config = dict(
    model='image captioner',
    dataset='photos of plants, animals and fungi (iNaturalist)',
    train_examples=77898,
    image_size=64,
    crop_scale_min=0.5,
    horizontal_flip=True,
    translate=0.06,
    tokenizer='word',
    vocab_size=2724,
    encoder_arch='resnet_bottleneck',
    encoder_norm='batchnorm',
    encoder_activation='relu',
    encoder_depths=[3, 4, 6, 3],
    encoder_kernel_size=3,
    encoder_stem='single',
    encoder_avg_pool_shortcut=True,
    encoder_dropout=0.05,
    encoder_widths=[192, 336, 576, 1024],
    fusion='cross_attention',
    label_smoothing=0.05,
    decoder_width=320,
    decoder_layers=6,
    decoder_norm='layernorm',
    decoder_norm_position='pre',
    decoder_activation='gelu_tanh',
    decoder_mlp_ratio=4,
    decoder_head_dim=32,
    decoder_fused_qkv=True,
    decoder_bias='all',
    decoder_qk_norm=True,
    decoder_parallel_block=True,
    decoder_inner_norm=False,
    decoder_drop_path=0.15,
    decoder_positions='rope',
    decoder_cross_attention_every=1,
    decoder_tie_embeddings=True,
    init='torch_default',
    residual_init='none',
    optimizer='adamw',
    lr=0.0018,
    beta1=0.9,
    beta2=0.999,
    eps=1e-06,
    grad_clip=1.0,
    steps=16700,
    batch_size=64,
    epochs=13.7,
    lr_schedule='wsd',
    decay_fraction=0.4,
    final_lr_fraction=0.01,
    warmup_steps=830,
    weight_decay=0.0,
)
Rows from block 8 of the image encoder of a small image captioner, named by matrix and row number. Rows with one number belong to one channel. Each number is 128 + 24 x the weight over its row's rms, rounded and kept within 0 to 255. All counts start at 0. Numbers have three digits each.
After each channel's rows are labels from the 100 images, of 14976, where the channel reaches its highest value: "patch colour" is the nearest of a few named colours to the mean colour under the peak. Only what is clearly more common there than usual is listed. The data: photos of plants, animals and fungi (iNaturalist).
# convs1: 3x3 conv (encoder.blocks.8.convs.1.weight, 144x144x3x3, each kernel summed), inputs 0-71
# convs2: expand pointwise conv (encoder.blocks.8.convs.2.weight, 576x144x1x1, transposed), outputs 0-82

convs1.46:123102118098119088089123081106122124101115108104117086088109100114125134092109105144076083095112121099127111099116132115094143083113095127135102085113116140129123098100121104113102114111127119088096118107115141103117
convs2.46:094091103109177201086144156152172160094140106120114099170118143153127127128156156125139112144113156154171082150080129185101134152132141141107151112131147160097110118154176122154111114152149138130123162121117129165122139147132109141172148142155109138
patch colour: cyan; white

convs1.78:149099127102143166162102101161112143124110102129160132088105107128095154121130129139122082107154141101185101143160156140102150098124088151156118090103138142131115096134093112108110101157144154135112107120108134122135
convs2.78:117113154097142104116147136169115110127157123108119104097128108144121138158113121128165123115127120137142106117083177123082119137102137101112134132127131078097156112135178112125096095121127109151124132135130096150144142160153097166136146120134120121
patch colour: white; cyan

convs1.86:155154135141171133116131121123119137113156127194157086146140113136093163110114141121155126134120122132159152189107130169139129127119088119128145116141166139139128145080151103145097113138163113136154125139147127133137
convs2.86:098141125139105111140144075129103092123077117108108135093123099118102119135106100116131102086119112083117105146130143139098143148090127136134096109090140108083120148141131118126116098124139158141099096115118112117114093122102101158097096135142111113
patch colour: brown

convs1.42:149128122083149168149150146167119104134141128147156125133131130131129167156142145174121122130178170129160123107157157145125194101128108167176120148140173172131116129140131135123121142143160166155135142125151170132143
convs2.42:132091088079110132075123122163130112095110104110104095077134104115105144165131117099150078112121092141129088121100123116089111111102099081140120098098119103121095133125158107106088087128114124148113139097119118130130109123119085156103108091106112118
patch colour: white; cyan

convs1.13:070075134131125149137128145148074106121115101132133160102110078134111107104110099131132114128123120087120074171132118149113124126104100114147101113106132121106113075144128080148080101095121140102140132137148116127107
convs2.13:106124149117155164137159100156137124145127110118142127106124157129124156140131138139150161121149144152186107126150121124085121128104156143085117129154156094159089110156159147120131166161142131161073167138168095154109150180150098142166133109171181136
patch colour: cyan; white

convs1.14:137105117111133112106095122110112103099094084093125109095078090127111115107114100144109090084138136099146104118118128109102139101112081140142074104082126138109138096116109100103092121132128117094110123119109137116132
convs2.14:110119129118173181088131134134153163144091126144139102118157122143128153129144155121142109129134164162172085141145120156089140144114148132109137111146144139143082104146161167129149140126140124154095142096121157160107116153109105142119126125146168147
patch colour: white

convs1.126:199126123159171173174109159113153176119114116125146141092127119173096168100117159138143102125149138133172125159118126155112148145119125142164146079100130135123194120159119132138128112145182135108166158159118130126148
convs2.126:102123179135156109097144137164127120108098147118121113094111122172121149164138135187188089093121117127130098168112136134125159151092138135089141113106136087101149108165165101086124148134125137169122130106170138143145147149131090170135127120119119112
patch colour: brown

convs1.26:114121131111112132117094109126114124085098114112139128107109102106113118082110119140126063073127124117139124127130121116086130104091096126138114084102127122113068110120130106122079104101105102121112100115116120112110
convs2.26:102122104136150158122117141149157134145123117109125093119127133144136154129143162132154128137155154153183117126157116145125151143119163161130150100163131135154131099152148151122143119152148123150074161139169142147089141158157137100163108141147137153
patch colour: cyan

convs1.9:188130133153157160145156118152135180143148131169145094124128142118126180147112149138115128157127130119139136128132144185148142147171122120138126155128184137182134132104126135131138106124187136135139136123143126127119
convs2.9:118135133130129119126135097138092116140080124106096120108128119158104144150114113124136097093113108090112127147144146136108143137093112134165112111106147096070137141128145124124110055128114139116129101115135119125134057150101128186082099133144100101
patch colour: brown

convs1.65:099074135140115148149115125143065126113117122125137160097123068124109111095106137143141089122139123097133086161148125122116134142105108123153123123125114128117094069140142077137079094109114128127114104133127115121125
convs2.65:118141144125162156132144146163137142120123127128145078109154126126090177152138161133154155091161125163183112112180096135115131146124155163088113137161090128135096107138180138129113160157143121165090164133145162151129167167128100151146140121140149152
patch colour: cyan; white

convs1.115:149108132123142180162121132170129105142130122128153137121127132132118146150143144175142109124163150116179109143154174159125185119128114171177130151131152175132129110123130139136130130156139170159134139133135172132173
convs2.115:117078127084129123084127114136125116117135118117128116104127102143097144158124112126183117109108124129137106130107137113107105146087125093118116121132122096157093100125152120098093106112114157159143121104094129118132136116125087151111121095103134114
patch colour: white; cyan

convs1.71:137087120104122110119115119110098101104113094120107125075094082125109117093114099153119093108143146100147091107133133123114146093114093147146091101100125140116148082121105095111090096127140114105110129117135138120135
convs2.71:097118105131148181107127134170126127129139125118159093126123120125138180125157150124145105143134146178185099107129109142102154142122154155077117121149155125114087094133143156109127152149119113138099153116160147144142119150115101121133117117160159129
patch colour: white; cyan

convs1.11:114106118095129132128103138127102084096099087108133116103090090127114122096119127148111094085138137105138109120125129107090137087087077141143079109090124134099130103130128087115083122124133124098130128136115128121118
convs2.11:130104141109159183110139132141137142161118150122129086141132136166144187117163152137148117142120134177176109128133134132131130159128179153096130122146164156174113071167137158135148143145134092166092148123137136164103109154118107145152124132150154121
patch colour: cyan; white

convs1.88:076080108138117154153110130151072115114103092109117135115098083118106108102111134137120117120162141092129076127144119115121119140099096142123086125081122111097134085133118079109085104142110119093118111131098108115129
convs2.88:090123140121174155134121136128146148153129122128097116131165130169104146118137155155116147151140157148171139120159158124108150137131166159103138100162129112167111111170149172098143145141134135125076151101149130154114151158126149141102159130150182143
patch colour: white; cyan

convs1.34:134083134138113158160112135129091104110110122105116167085130075126095109096107132149157091122144133096128089169134133132106140125109120128165128098114117130108120077142131098147092083111131131105133119138142123128111
convs2.34:096121159121159159108143170148138150140113128142131122114136140166094170131151170120163124104141133166165125115170112120093155142108156137096128126151120116161085123142158122090116131156149155153109161108163152141136160164147093156153138115159143157
patch colour: white; cyan

convs1.129:113115111102109140139104125143077071096110098117135127115101065118113098087121119155121101109146134121134108115137139109122146096078086148140100102107112135086113102121103073110073123124106120111110118120123136116128
convs2.129:090132130121144187108125139132142155158135126126119093134136124158128173111177171138133126131153155161151106121162095134122139169105153122095133124125124128138095085151151165111127115160134092152070171110145147161113135154114120135124105132146142117
patch colour: white; cyan

convs1.6:108113121183087140149119112131100119100119133112126142131143083121124095103109084122160104127073078110096122161145120171111126147107123092147131125130082128110103102140128101130099109075126134123119106121127121121122
convs2.6:136115103116137144117124164142154158121124131117135109149162158113130155163130144116147134122170116158153090086126098154097101137097173151069134107136153134102084134148168136158118154151148144146095168108166129146103170172143104126163150102168156146
patch colour: cyan; white

convs1.108:106090119103143114112122109122099085101112103133117102098106094124118133103106148156116093106150136100123101139132128100110132073098089140143098101112116132077133088098160102123093102120131127108117126130130124120119
convs2.108:120094115120174152082115137176149141150130108114155106150144137153141178150131130130140095129118131182153103130135127128101111138124138136074131093132170122091096088156150138141133125163130121169144148106129141175121135149110116144157120100157147104
patch colour: cyan; white

convs1.47:191146125111182132116149147122150160137131133178127096138135150149127164135127147130096137129144149147132155147114121109140134125148117123130139128126182139176132151105132142113141114120169136108153144141166136136120
convs2.47:132112124118111087134113091123101100074106122115090108116120097138099120135128125110111087104100088118116114148134129127099130113096093107156103114120126112107107120119125093119122103121101132119122119117105126109121092140089128151081090105110084120
patch colour: brown

convs1.89:130092113110129132132117131112100094099101089113130141090091078125114107088111101147120098111139137095143094118123118118109136097102089133152081092094132128089132084130106097110084106122123115103113122121130122123116
convs2.89:116121117122165175095139132161160134153116113136149094121135149148127180144156161110152132142129137177198090119150103146104159158108160125105124102124126126179087112154166158131122148149145144134095127122146153146134131155128097127121128131160143125
patch colour: white; cyan

convs1.140:136101119094123110126121123120081080094124111134121112093106069126108105081117099135113101120115118121117107094136126127133142077085108126125110086126115137098128089125092081110076105124124124101115119116135140116127
convs2.140:118105099142161156098142143118140120122113138137142104135127154112120160140178157104132140119136152172173076118137107142119132108099149150070152101142131132097085098129151150146137121132149087144071154137174138166138130138100113138159163121150134116
patch colour: cyan; white

convs1.48:105123118133104132126099104119116108101090097082151138113100099114117090099116077151127096092128125107131121113128118118096142122096098133156086100082116132101102114130100106109094134103113118113103117103107129112111
convs2.48:089103109114154165096117160159154164152140124115129096125131133116139166133167152133158128140160150170189095150134119157116144129114177133098147124134122125154096107139169146118153120166149114154082168107139157159103141155136133123142136124165150153
patch colour: cyan; white

convs1.95:134098102107123128127119128107113089096109093082119148092101089118113125097104108155140095120148142095151109131123128115109144091112105139146079091096122129093149093137101104103101100123136108093101121116112119115113
convs2.95:107110114133152173091122145161125137137114116131158094142143125145129165112136162115144133123124152164171096127154121115104152152110178143086127123128132139151087093153169135117129135129139121168114135086136146142122123140132126129126127116146163117
patch colour: cyan; white

convs1.123:096095112180124206192135116182088136124133125159147176110138097127126102126117114119145117143115102091138099156176133162128125154102122114153129135141132115102115094160120097117099111100077150140124106119130115113121
convs2.123:144100118064118125099118124165135109115131103114107109091109147096126147183139106126160170070140104123183135119147131137089116115119147082111126154151091107143122104103178139118102106151137136158146134121115113140110121143132078162155107100133143127
patch colour: cyan; white

convs1.8:151072117103142116117130129127113109092110099120100113073101096137116146102099133153125081111144147089119091104132123132117147092123096142139095090111109136112149069124137116113114082122155126113120118142133130123112
convs2.8:105093131128177164061125118148141155140140120109150085128139145121144163129149140106133115146111135145153101124106108117122092140105160131110141118118139123120080093160156141126106117132131107168129147090129145147126141178099095132165133102128137120
patch colour: cyan; white

convs1.64:097092096181134201170142123161069130103143116170156125127124089135118108105102107143113127147142135091159090144162124175138143138121099141163114136138127132123109094131106074114083107121108131125139108117135125120121
convs2.64:097126150078136117100119128164114116101110116113140117106121106118118128156122121108127149093144107107157127106162148115073118116099136079102090143104138069127102118136187108135086112126118148137121132132110087152091137144128084167116098103125153136
patch colour: white; cyan

convs1.58:150089147112181177160131135142105130099115106147117137091113112172090142112112124159115099111142144095137091146142139148110149108136109136182102099106162148114113091152170113132116082123143138097152129147128139159132
convs2.58:135134106083116057106114127142086100107146108128134133102123112108129096145108056098122151105107119117119142107149102101149122141088102097114098125098089094109123118119086114115102084104100139131154125100073110099147134110125134118118129118108109091
patch colour: cyan

convs1.62:105079135132115127131112133135054129125123115138115138109112067129110076087115113123134120142113115112114087141142121144140120139089125126123125122132102130116109081150112075126072117130104126123118115132137122128152
convs2.62:143126133121184161129147125133127111145094123122099118119140186141131182133123138115081142122147133114139121143129114147098138160143142144080139122137117128126099112136124162152102131146153061163070169163175130148133163159092118147151129133195106144
patch colour: cyan; white

convs1.51:155101109097129127129103142097113089103109103101115147085097083128107114094107101152134093115147147107148107117124131130121147090103105147158101089099143144098141087139101102107098106124128107103115125121121134124121
convs2.51:095095101107160183095125140149144151161125130146158106121136140116133177129149183100151126120126158153198110125148106132131161153111169127109138143162120133177102102140156159104123158132131130127100154112151132148135106129126111116127113120146133148
patch colour: white

convs1.69:139099107153100128148124121130094079105124123139131138113125082121121086104115099124146113139106101111115116159152121135152120117089113118156121093137092138048106090137140102126095108113093132117101103113170113103128
convs2.69:149118114102098137101151110185144123142127126135145102148118160096145159136134150091132141102152126155151102133123107146104123135086132127089114123124154126118075117122129110129121131164158110181106145116118135139065121136148121129157142122154173140
patch colour: cyan; white

convs1.73:100065135132132143141124133146047146131134112168119147097124071135114123092111130135131109135135138096138069150157136130127131151119110134135123122130124125134127066129125058133076100145141129120122120146141125132148
convs2.73:110143153118170132178123141141147147118154131137147104099163134136097184130137137119091155131168147144183156085164133154142144147123155134123122117159104140129112115130133167105132152162154100124086160138152151137095169172115113121141133116155169138
patch colour: cyan; white

convs1.16:158125131124132190184131152125133114115123122131111177117122127136104131134115157156156121115147144132120126178121135142122143103119107135189128105121126144104111123163189127153131110117133142119169157135147138133128
convs2.16:098128141094113068110111129149113091123106116099124148100111118137105117154117086122131137104069113114142133100143100104125109134114108111125130122113076133139121101127085077085099120094094153125139076113095112105116145095127093123126114101107097083
patch colour: cyan; white

convs1.110:158113130064120122126118125091122084112127125123119147083119092117100128092120096143132098115120120133160125126122145122131138067104106134165135059130130155099103108126113115119109100114103117110101122100144138116124
convs2.110:124087121134134177107134161118158134156137155146164097147116113092131137112145184091173105123119160143161109124139093149151126142136150140106137138149064158118097092114160153129138119128128149134092129140135128098153114145136104136113103144146101110
patch colour: white

convs1.10:132105120193107177168119117190113165140096115106181157112117124128154103151150107157156127130141139092161113108155144159109144183127146144150115175111121128148126109150116118127130144139118145177121123118124136133150
convs2.10:143096133119118128097106150164126120112155110130159127095119133125084148171139122145170138121157118154150080111118089132147111160123162116111118148106134132125088153122150126133123163143125117168162150110129122127130155134138090129142114086126142153
patch colour: cyan; white