python train.py --model="image captioner" --dataset="photos of plants, animals and fungi (iNaturalist)" --train_examples=77898 --image_size=64 --crop_scale_min=0.5 --horizontal_flip=true --translate=0.06 --tokenizer="word" --vocab_size=2724 --encoder_arch="resnet_bottleneck" --encoder_norm="batchnorm" --encoder_activation="relu" --encoder_depths=[3, 4, 6, 3] --encoder_kernel_size=3 --encoder_stem="single" --encoder_avg_pool_shortcut=true --encoder_dropout=0.05 --encoder_widths=[192, 336, 576, 1024] --fusion="cross_attention" --label_smoothing=0.05 --decoder_width=320 --decoder_layers=6 --decoder_norm="layernorm" --decoder_norm_position="pre" --decoder_activation="gelu_tanh" --decoder_mlp_ratio=4 --decoder_head_dim=32 --decoder_fused_qkv=true --decoder_bias="all" --decoder_qk_norm=true --decoder_parallel_block=true --decoder_inner_norm=false --decoder_drop_path=0.15 --decoder_positions="rope" --decoder_cross_attention_every=1 --decoder_tie_embeddings=true --init="torch_default" --residual_init="none" --optimizer="adamw" --lr=0.0018 --beta1=0.9 --beta2=0.999 --eps=1e-06 --grad_clip=1.0 --steps=16700 --batch_size=64 --epochs=13.7 --lr_schedule="wsd" --decay_fraction=0.4 --final_lr_fraction=0.01 --warmup_steps=830 --weight_decay=0.0
Rows from block 4 of the image encoder, named by matrix and row number. Each number is 200 + 30 x the weight over its row's rms, rounded and kept within 0 to 999. All counts start at 0. After the name is the row's rms in percent of the matrix's.
# convs1: 3x3 conv (encoder.blocks.4.convs.1.weight, 80x80x3x3), inputs 36-47, a 3x3 kernel for each
convs1.19,108,185,186,139,163,186,217,147,196,236,180,200,162,200,177,209,214,231,202,191,199,148,171,216,228,179,240,245,219,245,214,216,207,182,235,186,172,215,231,228,232,183,199,270,190,233,196,207,166,187,179,192,179,172,225,150,169,170,164,171,193,139,169,141,140,179,190,148,187,175,186,184,179,179,215,199,182,192,221,184,192,228,208,165,152,166,202,265,152,230,281,182,197,208,174,183,182,180,171,167,193,210,219,224,218,222,252,211,172
convs1.20,103,314,272,229,213,194,192,196,193,211,164,167,196,261,210,222,264,237,201,272,245,215,160,164,181,159,164,190,214,247,242,192,197,200,178,187,211,170,190,241,208,195,243,209,212,231,291,245,211,232,194,198,204,221,212,207,214,175,267,250,195,231,251,215,173,188,214,254,234,233,251,261,231,317,277,241,247,219,207,213,216,204,254,191,187,194,156,181,202,168,200,151,172,178,232,197,195,183,219,155,192,180,205,220,215,194,226,197,213
convs1.21,107,188,189,211,205,190,189,191,207,184,210,205,237,204,227,178,187,193,189,205,228,235,177,188,196,165,188,181,201,229,202,193,192,214,173,142,193,269,260,248,230,240,211,119,128,145,188,179,211,225,201,204,194,211,193,165,153,170,203,204,168,275,279,240,210,222,211,210,220,196,145,177,190,178,168,173,215,195,185,208,215,192,185,213,254,162,195,218,184,189,184,165,160,201,196,227,178,165,191,212,194,215,233,195,197,227,225,216,254
convs1.22,101,218,239,199,214,252,221,155,198,146,188,192,202,245,222,227,253,243,246,179,229,185,194,261,215,165,194,131,103,165,153,177,243,200,154,234,185,148,187,201,157,189,196,209,202,212,253,218,220,217,209,196,194,204,171,214,169,207,209,201,188,218,217,231,173,176,216,221,228,223,252,241,253,250,220,211,231,220,188,206,212,174,219,238,180,200,222,168,157,167,129,182,182,209,180,167,164,225,190,209,237,228,215,226,226,207,239,231,208
convs1.23,080,172,186,166,234,207,191,204,234,195,208,196,188,186,179,193,210,205,199,202,187,188,252,234,211,211,234,227,196,210,187,200,219,182,226,212,208,240,209,204,212,231,183,178,202,211,176,170,199,214,200,207,193,184,193,169,185,165,211,187,203,241,211,203,164,167,153,176,191,177,174,160,143,208,220,226,238,233,222,240,252,262,161,178,172,189,150,178,161,222,179,165,183,152,164,177,160,199,142,133,182,185,234,212,228,248,253,229,249
convs1.24,124,192,200,206,216,200,208,204,193,192,228,177,183,182,209,228,162,227,247,164,187,207,192,214,213,248,220,218,130,202,269,105,191,276,186,200,208,178,173,221,200,172,209,239,222,229,222,202,175,227,193,173,178,193,181,242,194,187,193,214,217,109,164,219,200,172,189,173,191,215,175,210,205,230,205,159,225,194,180,195,185,165,192,213,203,180,221,223,194,191,224,254,176,180,235,198,177,191,204,232,188,196,235,177,199,248,194,216,195
convs1.25,110,200,196,196,219,199,182,203,191,178,219,200,220,241,193,216,195,203,234,223,210,214,225,213,186,233,202,179,166,174,209,122,170,260,165,178,236,209,202,221,234,201,203,218,208,186,197,195,196,196,196,171,176,194,164,200,182,205,200,200,222,163,160,238,195,187,204,215,211,223,200,214,232,202,196,191,162,204,191,171,187,167,230,203,208,260,213,173,245,213,183,216,163,160,247,175,168,225,211,219,176,232,258,127,205,280,153,219,251
convs1.26,090,164,193,222,148,137,200,213,171,231,232,222,195,222,204,230,236,257,207,174,201,224,167,160,216,215,187,228,176,189,213,160,229,180,143,156,157,260,231,215,258,230,210,226,216,195,209,220,227,176,162,199,225,175,221,172,205,174,176,190,216,197,215,194,224,209,197,217,228,230,231,247,212,178,199,245,162,168,210,226,177,228,158,198,197,135,117,185,186,178,240,257,258,195,225,279,225,182,237,182,192,204,190,182,174,186,182,163,183
convs1.27,107,158,229,202,186,202,183,188,246,188,246,184,222,226,194,197,207,168,179,150,216,173,175,193,142,201,278,188,200,228,227,194,169,238,199,223,243,216,205,233,191,238,207,165,144,184,155,192,202,170,178,170,190,205,166,261,166,215,217,163,185,227,193,199,227,213,213,224,213,217,197,190,196,185,189,178,177,172,177,200,194,169,165,266,202,153,221,174,160,232,161,230,115,172,234,200,155,226,164,162,205,206,227,205,200,239,201,179,199
convs1.28,092,186,152,152,205,162,188,202,208,160,195,199,188,188,168,197,143,187,182,218,202,202,231,215,194,230,205,146,222,201,187,208,222,215,193,171,189,227,281,282,217,227,226,203,196,198,198,205,179,195,168,211,199,185,188,135,151,166,139,129,210,134,152,183,156,205,165,148,203,186,139,190,187,224,216,196,231,213,207,218,197,202,176,183,206,215,182,197,212,200,183,189,210,191,179,246,191,201,217,186,198,229,237,213,227,259,239,231,231
convs1.29,105,206,193,244,196,168,221,191,191,201,192,182,190,192,227,215,214,259,232,196,183,235,207,195,223,203,201,198,212,172,169,253,223,125,254,222,166,209,231,200,182,195,187,198,214,205,216,220,242,196,180,209,165,202,216,193,229,202,176,203,210,177,210,196,205,187,185,223,240,225,221,251,223,189,190,239,188,163,207,154,196,194,206,209,257,200,182,248,208,213,226,180,197,198,178,223,233,200,234,271,215,212,175,246,208,165,229,235,195
convs1.30,103,188,173,209,192,181,184,263,253,242,218,221,221,182,183,216,147,150,144,166,185,204,223,205,214,272,281,260,213,229,238,197,239,242,205,187,185,232,213,214,193,191,205,198,201,202,232,186,200,177,157,168,239,236,239,225,205,207,192,182,218,139,122,138,227,233,209,208,196,209,153,146,156,213,184,196,204,176,209,205,227,226,168,153,192,193,154,159,234,226,252,229,244,235,214,192,222,152,161,154,229,223,197,218,227,215,179,216,198
convs1.31,101,181,191,145,232,225,225,178,214,177,211,179,189,199,205,213,240,190,230,156,180,144,209,232,208,189,242,180,168,179,172,201,239,227,131,224,221,182,211,203,155,255,204,123,152,187,227,184,131,223,212,204,170,187,174,268,141,177,256,167,199,255,212,227,211,194,209,186,227,239,238,237,249,229,197,134,226,202,190,175,189,180,153,228,190,222,222,199,173,200,149,198,107,166,198,212,179,210,172,190,197,199,227,171,206,230,205,199,214
convs1.32,078,200,181,196,167,161,191,151,164,153,201,202,200,214,194,167,187,177,152,210,211,194,204,194,196,161,158,137,253,243,250,227,225,257,203,253,253,166,202,184,228,277,221,185,202,178,210,195,201,201,174,191,189,185,179,262,232,264,226,161,176,199,180,191,226,212,199,213,182,182,191,164,159,226,197,220,205,193,194,209,214,189,148,163,132,165,125,128,122,148,122,222,230,201,203,211,159,183,166,123,218,224,243,231,231,242,233,227,241
convs1.33,092,274,280,225,184,210,170,186,186,177,199,194,209,265,206,223,247,222,186,204,231,187,136,171,151,146,172,164,202,214,212,212,217,201,153,202,178,162,183,227,183,223,268,223,200,238,268,253,232,224,228,197,213,214,207,241,219,205,250,235,185,228,227,192,187,222,238,210,222,245,251,241,228,311,289,225,229,244,205,227,216,204,189,218,169,181,195,143,153,179,157,190,198,192,218,188,171,196,183,158,189,188,217,199,221,242,202,200,230
convs1.34,099,228,211,216,216,181,171,184,183,169,189,202,154,225,201,224,227,222,192,237,213,220,182,186,211,202,189,195,156,171,149,144,209,119,118,124,139,210,249,235,215,199,212,228,200,200,252,247,242,243,211,193,198,202,165,213,220,187,222,212,193,186,215,191,171,195,182,218,226,236,225,236,216,230,224,239,234,206,189,194,220,178,236,220,221,217,156,191,218,199,185,183,226,190,233,274,240,220,262,206,193,178,194,196,154,154,202,176,173
convs1.35,105,267,205,255,275,246,257,219,208,223,178,172,177,189,191,176,254,254,223,235,204,227,254,246,249,207,191,180,169,189,163,175,210,201,151,199,166,169,179,175,164,150,176,216,188,196,259,211,235,251,198,213,231,223,224,209,187,190,182,177,186,251,275,253,153,176,193,182,193,198,254,277,246,264,227,229,242,217,203,223,217,207,259,222,256,259,223,253,198,179,209,160,175,186,161,179,171,182,211,179,213,191,206,199,199,190,223,213,204
convs1.36,103,237,238,200,240,203,197,204,204,207,184,162,194,224,205,233,232,233,179,229,223,209,203,192,208,180,192,208,191,247,193,159,206,162,138,174,206,184,198,219,196,185,225,217,221,221,234,236,203,236,196,178,219,222,197,216,222,185,233,234,198,223,233,160,133,166,213,242,258,277,257,276,198,221,215,218,240,214,194,207,211,212,262,197,184,236,166,189,214,178,204,155,168,169,233,262,215,203,238,137,190,177,215,205,185,203,219,192,221
convs1.37,093,262,205,225,218,250,179,182,213,192,212,206,214,231,207,227,262,264,243,216,201,222,197,244,178,184,211,177,144,160,142,141,176,144,123,158,124,201,206,190,207,169,200,266,204,219,292,200,257,220,194,181,207,203,197,244,210,238,216,194,200,198,221,206,186,177,211,226,227,251,252,298,285,285,226,240,237,234,184,206,204,199,235,203,223,214,236,207,169,194,202,182,188,189,223,197,204,217,222,187,241,222,224,223,215,240,244,244,259
convs1.38,101,164,198,152,190,197,176,172,197,156,205,181,144,212,179,189,193,187,181,173,206,160,184,191,181,198,200,144,182,179,164,213,212,182,205,176,168,234,221,232,244,220,238,229,194,235,170,194,165,179,190,202,179,189,194,142,135,153,154,132,155,130,123,134,179,174,183,164,183,188,181,202,175,196,212,182,220,218,229,205,206,219,221,214,176,220,205,200,219,224,211,214,178,192,206,207,192,205,193,191,199,205,209,217,196,206,223,195,206
convs1.39,092,258,200,196,257,207,178,255,196,169,195,211,235,186,166,208,229,207,180,246,189,209,257,218,226,247,204,193,207,218,190,227,252,217,186,226,200,166,188,198,149,160,195,188,195,206,269,197,191,222,155,152,240,220,176,254,251,221,146,157,160,210,237,160,220,224,220,186,209,206,206,240,193,266,210,188,213,186,150,199,211,173,260,171,158,275,139,171,273,143,169,180,207,232,197,233,218,160,230,197,242,222,205,206,226,184,211,209,186
convs1.40,099,198,177,174,239,189,210,239,209,190,214,210,188,197,164,204,200,194,208,205,195,189,274,240,258,259,252,241,205,202,184,216,286,209,187,206,193,195,204,185,217,208,192,224,213,193,212,196,185,237,182,177,237,224,203,209,200,160,166,136,162,189,167,186,242,222,206,185,177,160,219,212,195,203,181,166,213,190,168,209,227,192,217,178,168,263,136,202,250,176,190,263,267,223,218,230,196,222,203,184,200,210,216,199,230,182,197,227,175
convs1.41,102,244,212,145,231,210,147,184,185,224,186,190,224,192,169,246,249,199,147,241,187,163,215,174,167,154,175,237,255,197,167,264,213,134,209,192,187,213,242,255,218,212,270,227,198,201,220,230,179,197,218,189,183,179,206,170,212,203,181,207,241,219,212,146,215,210,255,196,194,264,229,218,190,223,244,202,205,217,208,199,191,204,224,175,140,200,189,163,177,189,204,175,204,254,183,177,292,219,199,190,205,168,164,225,194,161,203,181,162
convs1.42,112,183,188,157,204,237,197,130,152,148,209,192,202,185,196,197,222,217,213,208,219,189,194,248,186,101,127,125,183,192,185,199,214,187,181,181,188,241,247,223,205,204,201,139,168,146,172,183,144,187,239,223,176,203,195,160,161,172,200,215,212,238,244,242,217,183,192,178,193,202,258,253,258,167,180,161,174,218,193,184,219,226,209,187,166,236,229,171,161,169,123,172,152,154,170,164,167,244,242,243,224,235,224,222,213,213,249,253,244
convs1.43,097,168,163,192,219,225,231,195,192,216,210,202,195,151,151,158,194,222,204,167,181,175,243,254,231,209,199,201,118,116,122,194,225,201,153,201,185,182,201,158,161,195,143,203,191,119,175,170,191,203,187,227,213,194,224,220,183,199,162,141,154,202,200,230,227,232,236,182,200,170,188,214,192,204,212,228,212,223,216,204,206,221,164,176,175,240,232,239,229,210,247,212,209,187,148,178,158,155,229,176,209,225,183,218,207,178,197,182,163
convs1.44,075,195,181,155,214,158,179,186,182,171,201,198,171,239,170,161,220,187,184,226,205,172,231,221,181,244,218,177,208,188,185,164,197,226,193,197,228,190,190,214,234,221,178,259,231,183,211,198,194,195,146,195,179,163,191,187,202,199,209,151,202,133,145,210,179,181,209,250,217,188,252,220,187,188,217,206,201,161,178,163,145,199,214,197,167,193,164,186,224,226,186,212,160,203,221,197,133,250,189,155,187,205,235,167,192,228,198,200,217
convs1.45,103,282,261,253,225,197,204,176,166,184,179,196,197,244,194,199,261,253,229,249,223,207,204,173,182,151,137,159,152,196,198,169,228,222,149,200,195,158,160,208,198,202,246,211,220,216,241,230,244,226,204,216,216,222,209,168,236,212,210,230,201,216,248,245,180,215,218,197,203,219,230,261,259,287,251,244,228,211,213,225,221,230,287,237,197,265,193,181,227,179,187,157,201,193,183,204,205,218,234,209,197,173,181,199,195,182,184,179,179
convs1.46,095,240,216,183,218,232,173,182,165,153,204,182,184,231,226,217,232,229,206,233,243,209,207,239,187,151,140,143,128,166,134,164,206,147,109,143,126,219,209,202,227,209,228,236,210,219,266,213,223,225,210,200,216,211,174,205,194,185,204,210,202,198,210,203,134,153,191,198,250,238,199,266,248,260,227,219,239,219,197,214,208,181,251,202,181,222,211,152,202,175,164,161,189,197,207,239,218,196,229,196,225,207,236,224,216,244,249,229,247